config = dict(
    encoder_arch='convmixer',
    model='image VQ-VAE',
    dataset='photos of arthropod specimens (BIOSCAN-5M)',
    train_examples=48750,
    image_size=64,
    crop_scale_min=0.5,
    horizontal_flip=True,
    color_jitter=0.2,
    bottleneck='vq',
    downsampling_factor=8,
    encoder_norm='batchnorm',
    encoder_activation='relu',
    encoder_patch_size=8,
    encoder_depths=[8],
    encoder_kernel_size=7,
    encoder_widths=[192],
    loss='l1',
    latent_channels=32,
    decoder_norm='groupnorm',
    decoder_activation='relu',
    decoder_weight_standardization=False,
    decoder_widths=[32, 64, 96, 128],
    decoder_blocks_per_level=1,
    decoder_block='basic',
    decoder_attention=False,
    decoder_upsampling='transposed_conv',
    codebook_size=512,
    init='orthogonal',
    residual_init='zero_last',
    optimizer='muon',
    muon_scale='match_rms_adamw',
    learning_rate=0.0029,
    momentum=0.9,
    nesterov=True,
    orthogonalizer='polar_express',
    adamw_lr_other_params=0.0028,
    max_steps=9500,
    batch_size=384,
    epochs=74.8,
    lr_schedule='wsd',
    decay_fraction=0.3,
    final_lr_fraction=0.05,
    warmup_steps=470,
    weight_decay=0.1,
    adamw_weight_decay_other_params=0,
)
Rows from block 6 of the encoder of a small image VQ-VAE, named by matrix and row number. Each number is 128 + 24 x the weight over its row's rms, rounded and kept within 0 to 255. All counts start at 0. Numbers have three digits each. After the name is the row's rms in percent of the matrix's.
After each channel's rows are labels from the 100 images, of 14848, where the channel reaches its highest value: "responds to" is what is common among them. Only what is clearly more common there than usual is listed. The data: photos of arthropod specimens (BIOSCAN-5M).
# pw: pointwise conv (encoder.blocks.6.pw.weight, 192x192x1x1), inputs 0-63

pw.163 107:116139161138113136120119170137123130113124118111131136151100113119187168102143142110099100120104130137103148104156137126127095154106161107129135169130123093171100094116148134176131137148152104
responds to: order Hymenoptera

pw.169 097:125119098115124107177109111090082182153136102105140109103118140149098114092136132117131119162120130108131134172123135153147117090172114106126143120109112128139126101111080180149135113133151129
responds to: order Hymenoptera

pw.137 106:129173151111129134070099142127139159125122199099104137120149118159150156164117150117085141118170115150128131120112128150131139123144131129125165148105132125123119124129142155113120132115151126
responds to: order Hymenoptera

pw.59 104:136136114119142146195140119129144158104201186123112123114128130125134108062163095124117135166117125141128152122131126126137120105117087125111146149137192128114117138137110141115096144128137107
responds to: order Hymenoptera

pw.38 110:154137060118128131148133118126104134164159113131133097107117120157131126154107145135110154137106159106134125145118138145118125143122124101129130142136085125137127119114161146074128110000127125
responds to: order Hymenoptera

pw.141 104:174141173129115153102121143050163115174072126130140116115096124101119136126141130032124130160159111115149127159154117114144128125113107129107144120118133120106127039146127117128130148145123134
responds to: order Lepidoptera

pw.80 093:137110115129111136128103149153146164110130132091157149120127125144130154121149105117199122131135151177125109133130118128149121133105116154134135121126096109113126123112168113096129130137123128
responds to: order Coleoptera

pw.12 085:123125121136129124129129104149108096153122195205116112101156122116137154169119120119123089106129134126128167083130130146129127112107166110138165134139125129119125129096140107070136159135133124
responds to: order Coleoptera

pw.1 111:161152141130118140126105145158110138120099137131112117137132130111135134134141115118131119217127126105137133108123130136131126127097117122111127132128132119138123158135130188131130130119133128
responds to: order Hymenoptera

pw.58 119:125148131128111110168091145068142128126146121101163154138152169113100135112136115139141124127149116096166117151160167089139126126067128115131157116099105126106144124137098103147120140132093118
responds to: order Coleoptera

pw.134 112:180147139125132133154160118106092184113167127156135135095160072157081120136140140107162142107097144148142102126129099155142134116124134088140113155119119134113098109096147135145148111213149123
responds to: order Hymenoptera

pw.116 106:108142097156143151170094134145115128108129139095051136104117245128151119115112125120150149129170127147153140143164128145142046140133164129114116166107090165138102117158125132145155096125124150
responds to: order Hymenoptera

pw.23 106:158149102116134194127128162125122103118116067142134124126135110075158152099142113133100136155071189083146110105130142108132143136110111111120111110146140150144158100090110103150111121096132136
responds to: order Hymenoptera

pw.148 100:130118111175099162142133094135119136135180121150119126115130100103146124156109122126087157135109184139181122161112128149104130145140101099127145176130129130095107148150108108095190099136134131
responds to: order Hymenoptera

pw.143 109:113120119125144149115162144079153101162151122152131124078106117132144098138136119144124202114112129160106149143146126128118111084086169128155146141138116113128108108119116063143118120136149135
responds to: order Coleoptera

pw.133 102:133167139124136112096110128115130138126142119135121172161149140125166096120154127121150094133098105103161137110129128117125155146156127126102138169139043137147127103128114117096128113106130101
responds to: order Coleoptera

pw.186 106:138110136135170118117109142118118110089123124119137085119098130144128135126128106131125081096149138105132141112147162122152137104121090141123138174145146123134126122108120128131114135119142122
responds to: order Coleoptera

pw.40 102:138123105130133103139097110168095098157131120122103142111146120106110178151119113146146128108119165131170102174162173142129143135119091153123163109142152115094128118119114142132135086151132113
responds to: order Coleoptera

pw.138 106:171123142101108113151133129102149116098120129079137098137125121105089141131108131101122122080073137107154120078161138117175102103104093120124124125135133107146123121122157111129103117100131142
responds to: order Coleoptera

pw.13 109:114105172134125130129103146164202115144171151132159134136116151156136148141131135106089109096139146165126116094117131115116134134217121143125107140132106132129112092126164095100152147143149136
responds to: order Hymenoptera