python train.py --encoder_arch="convmixer" --model="image VQ-VAE" --dataset="photos of arthropod specimens (BIOSCAN-5M)" --train_examples=48750 --image_size=64 --crop_scale_min=0.5 --horizontal_flip=true --color_jitter=0.2 --bottleneck="vq" --downsampling_factor=8 --encoder_norm="batchnorm" --encoder_activation="relu" --encoder_patch_size=8 --encoder_depths=[8] --encoder_kernel_size=7 --encoder_widths=[192] --loss="l1" --latent_channels=32 --decoder_norm="groupnorm" --decoder_activation="relu" --decoder_weight_standardization=false --decoder_widths=[32, 64, 96, 128] --decoder_blocks_per_level=1 --decoder_block="basic" --decoder_attention=false --decoder_upsampling="transposed_conv" --codebook_size=512 --init="orthogonal" --residual_init="zero_last" --optimizer="muon" --muon_scale="match_rms_adamw" --learning_rate=0.0029 --momentum=0.9 --nesterov=true --orthogonalizer="polar_express" --adamw_lr_other_params=0.0028 --max_steps=9500 --batch_size=384 --epochs=74.8 --lr_schedule="wsd" --decay_fraction=0.3 --final_lr_fraction=0.05 --warmup_steps=470 --weight_decay=0.1 --adamw_weight_decay_other_params=0
Rows from block 1 of the decoder of a small image VQ-VAE, named by matrix and row number. Rows with one number belong to one channel. Each number is 500 + 25 x the weight over its row's rms, rounded and kept within 0 to 999. All counts start at 0. Numbers have three digits each. After the name is the row's rms in percent of the matrix's.
After each channel's rows are labels from the 100 images, of 14848, where the channel reaches its highest value: "colour at peak" is the nearest of a few named colours to the mean colour under the peak. Only what is clearly more common there than usual is listed. The data: photos of arthropod specimens (BIOSCAN-5M).
# convs0: first 3x3 conv (decoder.mid.1.convs.0.weight, 128x128x3x3, each kernel summed), inputs 0-127
# convs1: second 3x3 conv (decoder.mid.1.convs.1.weight, 128x128x3x3, transposed, each kernel summed), outputs 0-127

convs0.58 097:501438502526493450520523477513510484509471524526475505483502484495510507453496499541519523480468423511513495505430495515501540518484516491499506488474551544500493472487496500520483515520428492517501441481462578485499511493503460539492505460481506512486486518496517468504484482449520508484492498452492505533503538505492501502492480509497480490492511514518504519504527516545494514520502
convs1.58 098:499505527531486542493495519508542518523466517522531467512537504531473494480518491537485481506516496547485488486502486498498491458490524486490496515478506510472524527481528508516497486518474555475468482511511477512482478446535511488530501505494485519469495458479478526480512472513457539462500485514475515445529531526486562524577505484514508520446491500480519490479479484495523450530469
colour at peak: white

convs0.2 114:537529551512520513514503517507567498541529518534483503535534512476523528511533517508519530470504470492488514510526521524493498507510466494506506485487461495498502466466441468470483495497518486468501479476498465520461487447492460468466493524466435441476504510485485525495518521469523445468500522489503498528499528513526461463502507478464492506503487509508516508481470469510469503485479
convs1.2 104:515485477511445465494509510478492482474517492465493474465494524501459498513445516468486457512507475508487490515473520474521509484523562502513467526525518567472490481518477500524518516497497495529514534520514499500521515518494501486518489478505506479522473521548538482488505447510492516473473496486504471473525516520504574518500511536501531536419504491501489531492490512514468499538453
colour at peak: white

convs0.82 078:502463502517526425517495544487494506505552519477521540519457513484511492431496539522512450504491497498508538464553530518487455507495494498528484518474507488490483509485494497497491457490500500504469469507480488501448503473497501539433470481491469499482481526492502496498498513533498424479495517482480509515514504449547490474524519478479517484488481483514518514462488492533501492492500
convs1.82 097:536513495497508468518549520462536473517494502505510456432514507466483534518528569479506508504509477521476492520496512493507526516529478482481495532539501497524491523475503522532511530528471474532500539547512563551499474522496484463488518480496521487503489526509478519451513533491547532471476530516532490469505487519486477501494532510474492497507490539512492477529525461492485487539508
colour at peak: pink

convs0.31 145:457484494500492436509487498489485494542497460482503493517517489483502533475477497498489485493499476498489514502509435517481503511478487509537497487517480487471505473508498523545533479507470479505499514509499513506516504481517514497469459495477515499514517523598520518519519490516490511481503502506497439486483502506518447470517466471486502462436532452504522498509525413469495476470512
convs1.31 132:543504562477517496497533507517512544481526516501499515494461501495516497482500504480532547493494512539478504468504523560501508528534457463485528475512504525566461526518498488507464519511477458477512498479475476540490542526507508490519519498540486523492518500432507483500497462484507508545523502494511534515498531471471484499501467524487457542491458506513500479526469469488485542503500
colour at peak: white

convs0.24 108:508446520476534473523509455460522492513545496481536556496460566502494450487492489487514483530500591517509506433495471498502454473516509503519479503497543450486476547475516485498529491488511509493501470535495477487509509506476518511482510453494444477475512492464489530491494489488458472461489496496496492489531487505527502510523500508471506502477521486491500506518507509515488509505497
convs1.24 101:473501528523512513499523516482527467488518534454484510460474466479506524540527534541473508545512450526487504502506524531442515487503472479493511491468518456505497462479507455543501550519503520515459484469492502527483526516500537468518510462483517499506451498517496509467541493535529515469538486480478464513502515528515499500460517472519527505517528554535499495481500465488483509490490
colour at peak: pink

convs0.49 089:478480490454517467516536485497489531527493494504469533516499518476552448490492493521474505492489526477506522473461518521513483524500519508493510516465499510492515519547470520534462479511514511472496511480498511523477498568559527450486477499475467488492486552513538509542518502526521573488502486517531507452478493478536509460476507486502497447477519487513531515515479478497503508479472
convs1.49 087:510536507558508526486485522463503505485496493454507517503501498503511540542504533503486507483505458504508479482522491493512477444502526474497425508504454491461448491470545474543494479491501545556510444506515506483484499488475514482502545472532536506512477484553498479485487516483516501467528532485491499511536519484500506503491539509533509540520484499509469451456497506505517516502482
colour at peak: pink

convs0.115 117:480491512499478508522517532524473464483488510538473501531492496506520536495494543496552518498523528474501536498474507510527494531546520538516430492506542529538538517483476475477484503496539476484531514482498487455472492494485500444523516487416476485506535483517455516498473487526517458510526491495483492492511479494466532525511505498472509529523536502462498531505522462506490480473507
convs1.115 101:508443509502470446484480509482527522494500484482530483511477509548503480494535508483451509499564539491504507507515471448533508494494474494480506516513504454465486485550512508495567550461517468489519472502498508497510497502528514487532517487501535492554474518500514470511505545510473527499525506523528444501519459489513465470468519509508507496500528509510494490531534530538494480530517
colour at peak: grey; brown

convs0.66 080:526544477463486472479511544482473501493491520515479496545509506481485467584472478516491534461475463456503506509547481499497464496481477475504485511494460452509467491499534488519505522475536499484495438485499500515504508504491469491466460481448512463480507479493495541508479484497563484479478527527535478519464488470507505493497499495488497505532515504538503504525509518477554512518501
convs1.66 089:511538540505514527468500494514521505504512533541556496473538492541532502478522536530560466474549483500482531505526523477498537472516493513445512480491481453533517500519491511497521521510502522485514503472476475495524488530505487477446494485506520499501486519496536505481508493512479518510508502468498494486467505548522428533484486525483542483480515492452470533530506487515493491557511
colour at peak: pink

convs0.99 091:498521497509501518528525463443503489455529505512484495510490511465482447523479517518492515502501516525506520528490540493505538501501515512507475523513492531498546574509575502538500523520475493491513490452495499491506490487486510518477507454512497472465486503497480487514514492485473473475485547535530491519508495449505541477448503567539523484483489503520534486501458477471511544500502
convs1.99 103:498496563457512529535515526475465504515478459475511523486497493510525532494508464529500443473543464471492453461510529507494503491496475507503499477468470467501511498504496500471459486512533449509497464537470488522488474507483465487531569525500505516487506494481472506508520578482542513524516512499495477503485474484512468540494500482496481509541523451488492489500520521497516468518496
colour at peak: pink

convs0.102 089:488502521502474492522511501478495508518502479479519527477516512511524484521513488461524450492498482476471506483485470463489504466525540511588486465453479477485477462509481519533528487506477510506487488510503470495445500446500503470481471536524509507504490486523477545537474506552516454497495454522507463504496504483474514481469500480518435479506542517489521469465526482512519470511486
convs1.102 092:520488479487504490504492490535463495468489552505466510517469498502540496495456507515514529505503492492461498461538540521482507510500497498487498485508503450501518501528473463514512526487477455507524550488509491507503484529514544502518541479504530477483541539442517518491532527490485496500555508478464473493498526461522541543551505503489472441543493486510529492548498528482515527513530
colour at peak: pink

convs0.45 105:487505495493494461544523511538511512494443477493477468500477475492509551549508435467481483502501474539506474518490521497492537589489512507495514518504479509491467529528511507504500493508455500503502493505469492490490503531481474488519491523550543511491508492525496471532486505517564542511500515474429495522462461498501523487501475488465462479490529493519521491478525494488516523489482
convs1.45 079:474480477511476483503492477450485496507499558491523487511518469483494511491460521507501464466487495473516538521509432487474472457513508504492488524494509496475500497497484486537512500512502514500479479522537463496504533466521508500492473465508466477494506527552485480498453459512452487469505488502499517475562536545496561518508526510499539483491478496468505492458508508482487577499524
colour at peak: white

convs0.69 085:526498502473465466473501507469547522493463487501494513477492529483493501528501504499503521498500411485501508501474477500452485439478460523496508498480509498492491474494509471478477486505492497510498503500472425510501488463460516480455507462558493533516497477469483506484495510507468481460508508538485530529502490520548510501518472521524523533550503505577495496493508498528522506472509
convs1.69 114:489488523500505485546486503497462497505499542535515491537505433498506498458530523494501472495529505484479548507479502519488516492508485468503509498532490489455525474455484511525479507479495503484494483468498496501489509478455470498485516447538514551490520445475554486516502487508530532492486511515485489515439437507487480544449512519498504479490568484528512517510498483497525456512493
colour at peak: pink

convs0.35 088:487538525445500424494481463523504500487474514525498476463491526519511499539494495536424464527514518509514518494492494555457466480517512514489504490483490481456471447493509536496505502491487494468506503493503488487507506501508478460470494444521494491492474477462512495488530477444520516522500512500478499504481489548472516471498470480532489463505526530505505512524519504435527517498513
convs1.35 134:491484499479465523525531509497494471496528525541497479496496467459527486518534514541494492466535505506513523496476474496533536518500531472484497501485528494487504509485571495568481488527476497501466480485514498504465503479495496486524491540514445516476507501518503521480478540501524541526498509474512470494494499498497510547539487453527473547475540518493451538462468502513441526509477
colour at peak: pink

convs0.87 092:489514476500455408495493486491508497482510520481470496477489552455504493457495523495466518501483487497505502458514499488531545497488465537498507516487485474480454466505515518509502494506517492495534484492502488491488490513532474487479504521507425534522505504503517504519546575524500444492504540534493540487501547496504518469516453487524531509483522473520500496495520466537486500494488
convs1.87 103:509490527510562517517528546508486505519500515480553499511484480507468489499560488526547479452471494491506505535510477521468482499530471483447516497519472510470527491511499513454514509483464510494482507501540512522536454510439469524495504499514495506500508476524514503499459480480512489492529541511493491502516494525456449552484505540442494502494482466500495479504493467498511499533549
colour at peak: pink

convs0.8 088:513543489459527502538497423481518485515434503513519481507484513496497467501518446514474521476472508528488502458538496472471477481497469496513525508475456501511497500491536503503491517471549487491519472498526542492529498474505520469488465469534531512498513509477524494494547503427513507540480546522477518530475505497491522523476473520500524464482512542502499517502523509472526498521470
convs1.8 107:481485528514514501454494556512522499530545474462514510523538483464498532525494570510504504472484470472504460503476476516478481490496569475498502519490465505484449475518484499523478482512491537517464474485487479500457489506505508540512560493485485504518508470488506522488503477496491483516498477482503505475534497495515454511527511453538524523532464526517475517503503496530447514483451
colour at peak: white

convs0.42 084:503525501541524512445495478530461542507485487487468515488487465493528526525521502558476545544516480494503506492494499479561479511471493489482451506522535486523471551521490462479473501511506499487515436475500534527525473556506465473488469516497507509491531505516507523532508488453510521482452502501520465491502496477508476494490481491498467538459480539501473513515480490519518481501539
convs1.42 099:515541512526500519459555469484521518510533460498518479500495521484475493542470529495512499506535521498502482477495496501512529502509526543494454511490440481459468481504480525510516559517503545519532517518482489544479462497503511511510516467432511525509489500448495487490500477536523441520490505507492516484466469475474515496527490535524496501520512504522519542443492511498493472477530
colour at peak: grey; brown

convs0.55 122:515508483500482510482495490503488505485492463505491515500502531480496482513510492494481485509484528518323530467501475460505510506463519498577467525495493511515512532523508478484510509478501491503485511513494513533514526501495503498502478493516500498536479480488499495509479492490519514511534492497475536496503481480461477489498489493477468504493479501483470494444478493513492542509526
convs1.55 119:532499486501487515515498468522495503529515512509487528526512475516484528509495474504498458513552486511457463494499499498503554500522517514493494486479493500515459518482502527515484483503520557519467532529528473510494475519510494535552483499540535546433537488496494499513533531506526519504529514494547479521493511475512552506516483528467444489523457508507452486545515511492471504450462
colour at peak: grey; brown

convs0.86 091:483479492555485466494515530462521518501501462500526466439501508495504498477482475488454521491500463542484500511522511497506522515510501488494490500580521494494523535530530497528498516539456506545544476493483459482516496511473480497483510509470481450485459514463470480501538491525500510525513528491495514531461499475519498471515468483565478492524518499536545500513471500524474497492533
convs1.86 086:470529504434491511481511511545519502478510480537528515480504517494534536497498459519489461501474506484488505550500461518484500473518513494496470498477480500437501478481479507511518491484558460463503473510487475551522487470478472516485466550502517515532511455557491471500513487486521464501515519475538498496496467530460484538480501460476524503499528478465483517512478512471522534522490
colour at peak: pink

convs0.46 087:460479521482529500493498485503501494489502536522513484474526493472498493521502474495519483509509492516519531462471484521544491507498528498501485488456530559513506439483488449499501448499490481473473426511468496451508503514493464468503494473497493571491493576503465500538525484537500495517504473481484523530511482462466497459507500512522532491493506516539520512481463499510483524481486
convs1.46 095:532478500519531461510526542495446516507522479466512521498468498526467514520499529469500549514521506497511502476488502481520433495551459508532523523526501485483504536496461518474504492485504463517482511501469503510556477476501518561522498505495513518485474507491494497536463514482477515499494462480515494521507447484534510478537554503537522483529539505495494497524530472486496548547501
colour at peak: grey

convs0.32 119:501481491493498522509498513494469514505522536530493493477499522490518533510485522514492483489549513518501504486509527498493514480582562517449552479496521497500534504550557481517473507509467500496494531479477474473508482522478486493489509486429498493457472473540492487511494475513501500507540469480445478447496492561512510491494459499499497503494516478495527545507496544490473469507511
convs1.32 130:498510487498507469491535476489509488498497531445512501514517482474488494486468479464496517488538490483534529510491491539481499484459470478473494512518467473484482492539527481544526512516485483483507503542515482488495502509490525505527493545514503525532529529491513513466487471450509535501453518507496502537491530498500404519513502436514493492476503476478509446516506577507478517506528
colour at peak: black; brown

convs0.11 078:478510459500496542492511452496510504529482534526434490526534496509476479505480496488503492472505568468513507483495475470481439450499479523520480516450537516514486499487509465511499500496500515453509497457476500524463510466498490485504499475547459484488473519486487482513493508465482551476508475556547518486513542498483516466519494497522523505508540526486495541508497533530478498499480
convs1.11 094:537505486493512474502499494502461493468530522532486511523483511480518453542501525496524553524500489506468445484515466514498534526507500487479527496487471509549494526502474445501492488497525473515476467541513514474481501536483502497522525546453516464495437498465534519488493515500502488530547493508476470495527473498554483481475506450529479507479499512482495483518474463490480479523552
colour at peak: pink

convs0.37 091:511511496467495460500480524462473497524475507525499540453482556471488491521504477518483512518543516506495506484551495529522481480480505506473466485468533492498530544561520479532551486560490519511531466492473543458504478487524494479499518475515502518485506525549490515497487520476456485508509506463483506517499528501471492457514506487516485487484557511507507527474481516482508541490555
convs1.37 082:502488517520537515530493453524484544514504483501525527534522513539496522507493483531528472513485541502529517527423497517495498477518516519518492501498481532463465512474494546485550502563510520510484483498508512522530514508501524523528532508536505498488447469511471491525516470485515544538494536503518499477513470505484481506479520481535513538509453452476498478537542503484507543527512
colour at peak: grey

convs0.120 091:513536495518549474530479508465471477501476494497503499491498456520494486476515507509507488494470509490513502490519524525525482503496532523500501506455475479512524518452547494518496495469553482538484545462494504464495533465507493526519509488465544520506511476481508508525533482503478485520504505452544516501501516455469498541505497522475518481505520553512531494486553522483406491470478
convs1.120 078:505523483469456515475504532481501489497481482515484516496493548513540477479507503521525501518532465470480472495448466433473530459516545526498496507498445520521485478478530537489514505531477503534543495498497489506488463547501539454487519467552502458477477488499502533499514536522525487504512469527509493503494493498512509509474524518512473517534505476502531474459493560464493491482514
colour at peak: grey

convs0.36 119:496534525546508441522500503539517528555522544537500505489509519513495523517485522522493544540456489508479485497506464511494536515522508480478455506521468515461503456494509460507461490495485498512514490501547507499532506506498495487476502490527469488489503517504494505517489483512507518520514552478458488464480489499490488483523511452424497448479473513499537469518503484493465563489470
convs1.36 104:503476521516545542526501489509496519470456476469536514502503522482485518552451485519495506534492486481493452457504533483492475498458538479494472474457504504507472517512509467534492497501463516498490524505467494487510489504484561505498546499517512527517510479498496528517490524518482497489457486484456520460489496503527532562497511511540479468496475471517489505470521540480448493527443
colour at peak: white

convs0.114 113:491503507522501530467520490486492475509484467485497467504494514534514501485513513494497480495509455500446514544482491468502478490541547478590511482480510469472517491475469519530547494476469497509516531493502492488476495454519506486488425536481522549478526492510487511547531512497506486479457516460485477508504508497485505554507472477503512509473493503474511450492523449463501482493489
convs1.114 085:557513506494517501529521521510564501455531517527503523497519531484482500454517495522516479439519462472466498481482503491481515490500498500507489459500466486510463450484495469500514501553503462472529505508515454515486524508505475532556504496513486513487523522526526507493508540517511465525509493482494521484506542478507501507546469535536475476542472496467467477487489535502467522553505
colour at peak: grey

convs0.106 096:542451562478484493490471506493507484487540498496524493454539489475482491441479493489506475510485527505478465531510478507490505507499504484458542463486499492495464429523540577496503510529510521543470541510503453501498535489487458550506534520511509528498492531489529501479540513536494485507505485492509487507501486510489495482470535517524488486519508482483532466492507509475508457487508
convs1.106 094:484504510496528460508469498486461471515496518533495505528485500501537494502459502493458509529463532469479493493479522544504464500504525454516532480516537547483574556500492516443470455535534479496517497488502506480479561520501517496488475481508507484481488488504497477520484459511494523483529480463484475495522538487522532535488474482490475524464535467528515488480504498499525531476475
colour at peak: brown

convs0.77 100:518501486513519484456505475499495481491530514483529482496489517562473454549480534466480454511494440508498502498565468539468498448494484504510557514521481478446469461534481532522528488503532489528491524517508452489517516468511485473513462540483528533502496498492497500487525501493498520531489489469502480491445473481482507492475498522500497479480524456488487488487519489466510480510488
convs1.77 091:497514486474499500527495521519526506494511491508454489515509525468493445472505510555493494526527477519489541485457517473521512565471514482514523449491484526487519525465487517480519481520518511518528514497517498490514479494488518505440460526522473469471471491502473524468434468577527488476508485469458528514509548503495471494510496498509495514486476508487490490440477477520517519486494
colour at peak: brown; grey

convs0.72 084:549495519531522483509487461471496480494465518484546551515472498521492524520486498487481506470481519493492481503562507497477493453472502469505515507513523509522500489473518453521548539498534476512543500496466489484501533508494527540450465484433542469478477526543479509501478472491484521478506497473475514479489481533493495496516506523474539479470484501449519497506527537465477490531486
convs1.72 098:472487523507532523518515516471502520534510554506495516474462548472519498493504541527518436511478514520487499474420479524504513529492499510480575501471505563488524534501473503481525541515506521452487500509497485521531477519499521457528475501496444507418530531490504515507487509503498480510517497477505500522465479496498496499490528480505495507498486528513477502493487474476499512517524
colour at peak: pink

convs0.56 114:514514501514546506520533531527530528536515521523526549496503491531491518515525508482559505509513437478473473438492472488496470486469475474477478489441473502477495528454433509500458487482500516504505481474514510537448500507507524516496518525474528517498531501480521527536486535519537482486507488506514470507509473496517503467511484506512501456498486501502464440507479486489507501496458
convs1.56 115:540516495565466500506526478495505452490500482480490480528473547486474467509507466485472476494491506454500529474461523470510498487466510497548476473496529478488438473477480534532497476470483517511499486528474476494539535521493494445490513467507482459548516515540506507526531489501532525485473510497458481494545473511507547491531528488502504517527487494499537513501540514487468496504500
colour at peak: white

convs0.70 100:537446527471518533504454506532480501506514503496572516539538493474550466484521467471523493508438489520512508467473510497493492492451497538530514490482502486471460481499442540455506512509479520502524485548497489514501495502493496510488503487461492525501484545540519492495501492482486506498482531459496432524486473485494512487460526493492482514509539473521526530476481496498481503483508
convs1.70 101:490520440533479480509555526487530464488493472479495459495500500493502515504458529461487471486497462496524471522471515453468507484484538508513466509495530517494486454491529457511450526488507519508512489500492503511483520504514494458521457498496489502501516471501479473505503470508500501516453477514475539485495517506491541465486506497479521466502517527442566495491490489534510487517416
colour at peak: white

convs0.124 105:564508525501513523517496422526505527511500523561522481514500473502464490532467511483517514507489472459487466497462555467525513484457492507490484476476496502480478478476475479505484505486566465507474523503508483510514475470506470482521505505458527496522494512510504500536490504442516518497495522474510533502502522458483478539509496512482488477566477529529474466513532514506481491471501
convs1.124 106:462522475499530538532510525498519488509503441480511543505498522511487514502499525513492438481488487467507513480534529464466502482479549466504480505502447501491494441480475519511494505564482548512533496499485529513509566523513494516500564536468474513536513519520504517491496487507505486520471495469487501500482461473481525477485487489496492515530509504490514503485546559493526471474482
colour at peak: white

convs0.34 136:508482487491476467501495528494477464496502491547481500508475485509521462497517523501497495474499488462528519493498523513503490516514560516535461406494511489521535514498503492492522502521508451507514542473512509465486501505503455513519523506453496501502495494496467519514505448539509488512510517485456491481450446525505502534504507445452531522530541514502500521506474510475446484535524
convs1.34 118:528460483487498508477485481475471487512496533444489499503492451517461487481553482480461521489530505531527510488506467485505522498502500496469514510485465510495478522521531510503518496486491561499467497521528513523492526519475533470509494536529492524524517492512487513484489488472496567479495494501513467518511556537487445477482497487516461533442454477510484446491480510512476527461457
colour at peak: brown

convs0.117 079:523507490485493480475499438527506472540540508494530529515483445477504493508508528508458476506495519515521498481452494512533530469469503513488495437514522511536483528515500504540498497494547510502519501484504482506504494460515520487521480474485508514529481525535511505479532456440505477479500504474541506464536442449479517507513553485489492516467503549515523474477474509534483508510525
convs1.117 097:484522542517489526494521479503466499464486470463514541495497534514523515488535502504544494474474492489477477526531501511497521454487534497485499494476489462474528453504484458465502467529475492502509462512496563468508494483489484534535548484496507541470526505485512493482489533521515493523517471488461515490493502450479433536486453489526506498529500509552489498518532552488525504482507
colour at peak: pink

convs0.80 092:503533536512472508464477566489502455500488500461443465494521485507501479473497435475478474499479484535495505549551488475465479548528518515527516478497461515488503496529503529525545487541482515516525511552503485489476489507507475483502448540493506502473486509517523486507502497518557517499502496502507518523467489446515509520509467477507511513493510482504493515467543508455515488501469
convs1.80 072:494540442479515519524509484473467488509481517515443492500511491478514497533522491507514501474511491519519517510527448507516485512476516495510494510520520503494556498532533484532545484430536455484504491470491502453511485522539510520501467491541460514491506498485503525510521528455454481513531500480504496497498528517466464518515532505485532486498486507502567481565475509547524513501499
colour at peak: grey

convs0.105 089:497531532521495513494498467531537516505468499491450513506472509519501498450493526485476453489478518462508485490469520506476524504498489486492490477488511534476483496547532530484514502466482493491480499494472453482485536492516488480535497490522496472496452483433507494497502469468496549549512494552510523519464506533505512477488488408488511479516513504510516487500505495470463537458543
convs1.105 112:441532512477516491514472485480518548515481503526492514527518495517506528536477496521480494511499479524502521454483538544505489482528457518465526504483473524499526535455483509525519480483528508511450538487472534495489518474500521456488491510503490510496524502535505486493497535520494456457501503480511475449532525533529548520491542481473506504523523536503443557472488512513517530527494
colour at peak: pink

convs0.38 126:489503503472475527492486455496515451519491492519506511509517471461500491505442446521510488493542517489485529489476499485535483521511563530512445519438518479524530522484463496530572509454501510493497458473480518520454495519520481474500511462506513521500493500470510528499517469498480485491502514483479506526504489517450517547520498492490517534547508507532489490468535473498486471521487
convs1.38 107:502521517506528494487508504462463509449485528510490467455499521514455485479541501475507500501504507488526498534486513486535523498497482499498528553491535542533541500534504502454540528511504446476505497490512468486511527465536465466495424510539491469522490479493539484493471528483470501511537534511510531493497488488476497472487469463500490471465507512493535501545479467510508532475473
colour at peak: white

convs0.122 082:510471499453485501508508504471530479483433517512527516507487536529488472499504497459496469486487508509483481515556518486428466467493511522504463476492496524492514519495509529495505478523472482547550513500506451487513483465506510500520501482468445467469500499474488514485523500505526477495517501537517508488538570510517527501476500536479561510546527491474481532473495473531501507494511
convs1.122 106:532507482486471520520532524462479481507485492475490527469518449523490516500534519518509576481522475520493483498461471522495504555527453488462469508482501484475489480494504456526482529482484479480472521547551549494483484532444519517520546489490532500483514479451518501513513486500481500511504496504529511505481502513505441466486505484524457528514499525541513522515471513473507483495522
colour at peak: pink

convs0.44 121:469455519480521514523458459488500537504467513519477504498487492474493478507451479518531484515486483474434501505534512476522493514497499497472477478489512478507498462494457512481440487467474484518514442509509480545517488489528537492502532502509503509490544510506540545509533533524460456470511502481475499505513584486492518477519504531505506533495496515530491519534490507544518481502484
convs1.44 098:544539485573482544509540508512527485510526470513514516516525496506513529507517485526484534519488496486531506471473509488504490483489518494452515486449483484451494484503515524549504487535521522464490493523485463507472460492506515461513496502468500510504505471501465554515493468534505495496449478480508475495496456509514535516496510503519513499544510521500493544420501483521458465490522
colour at peak: pink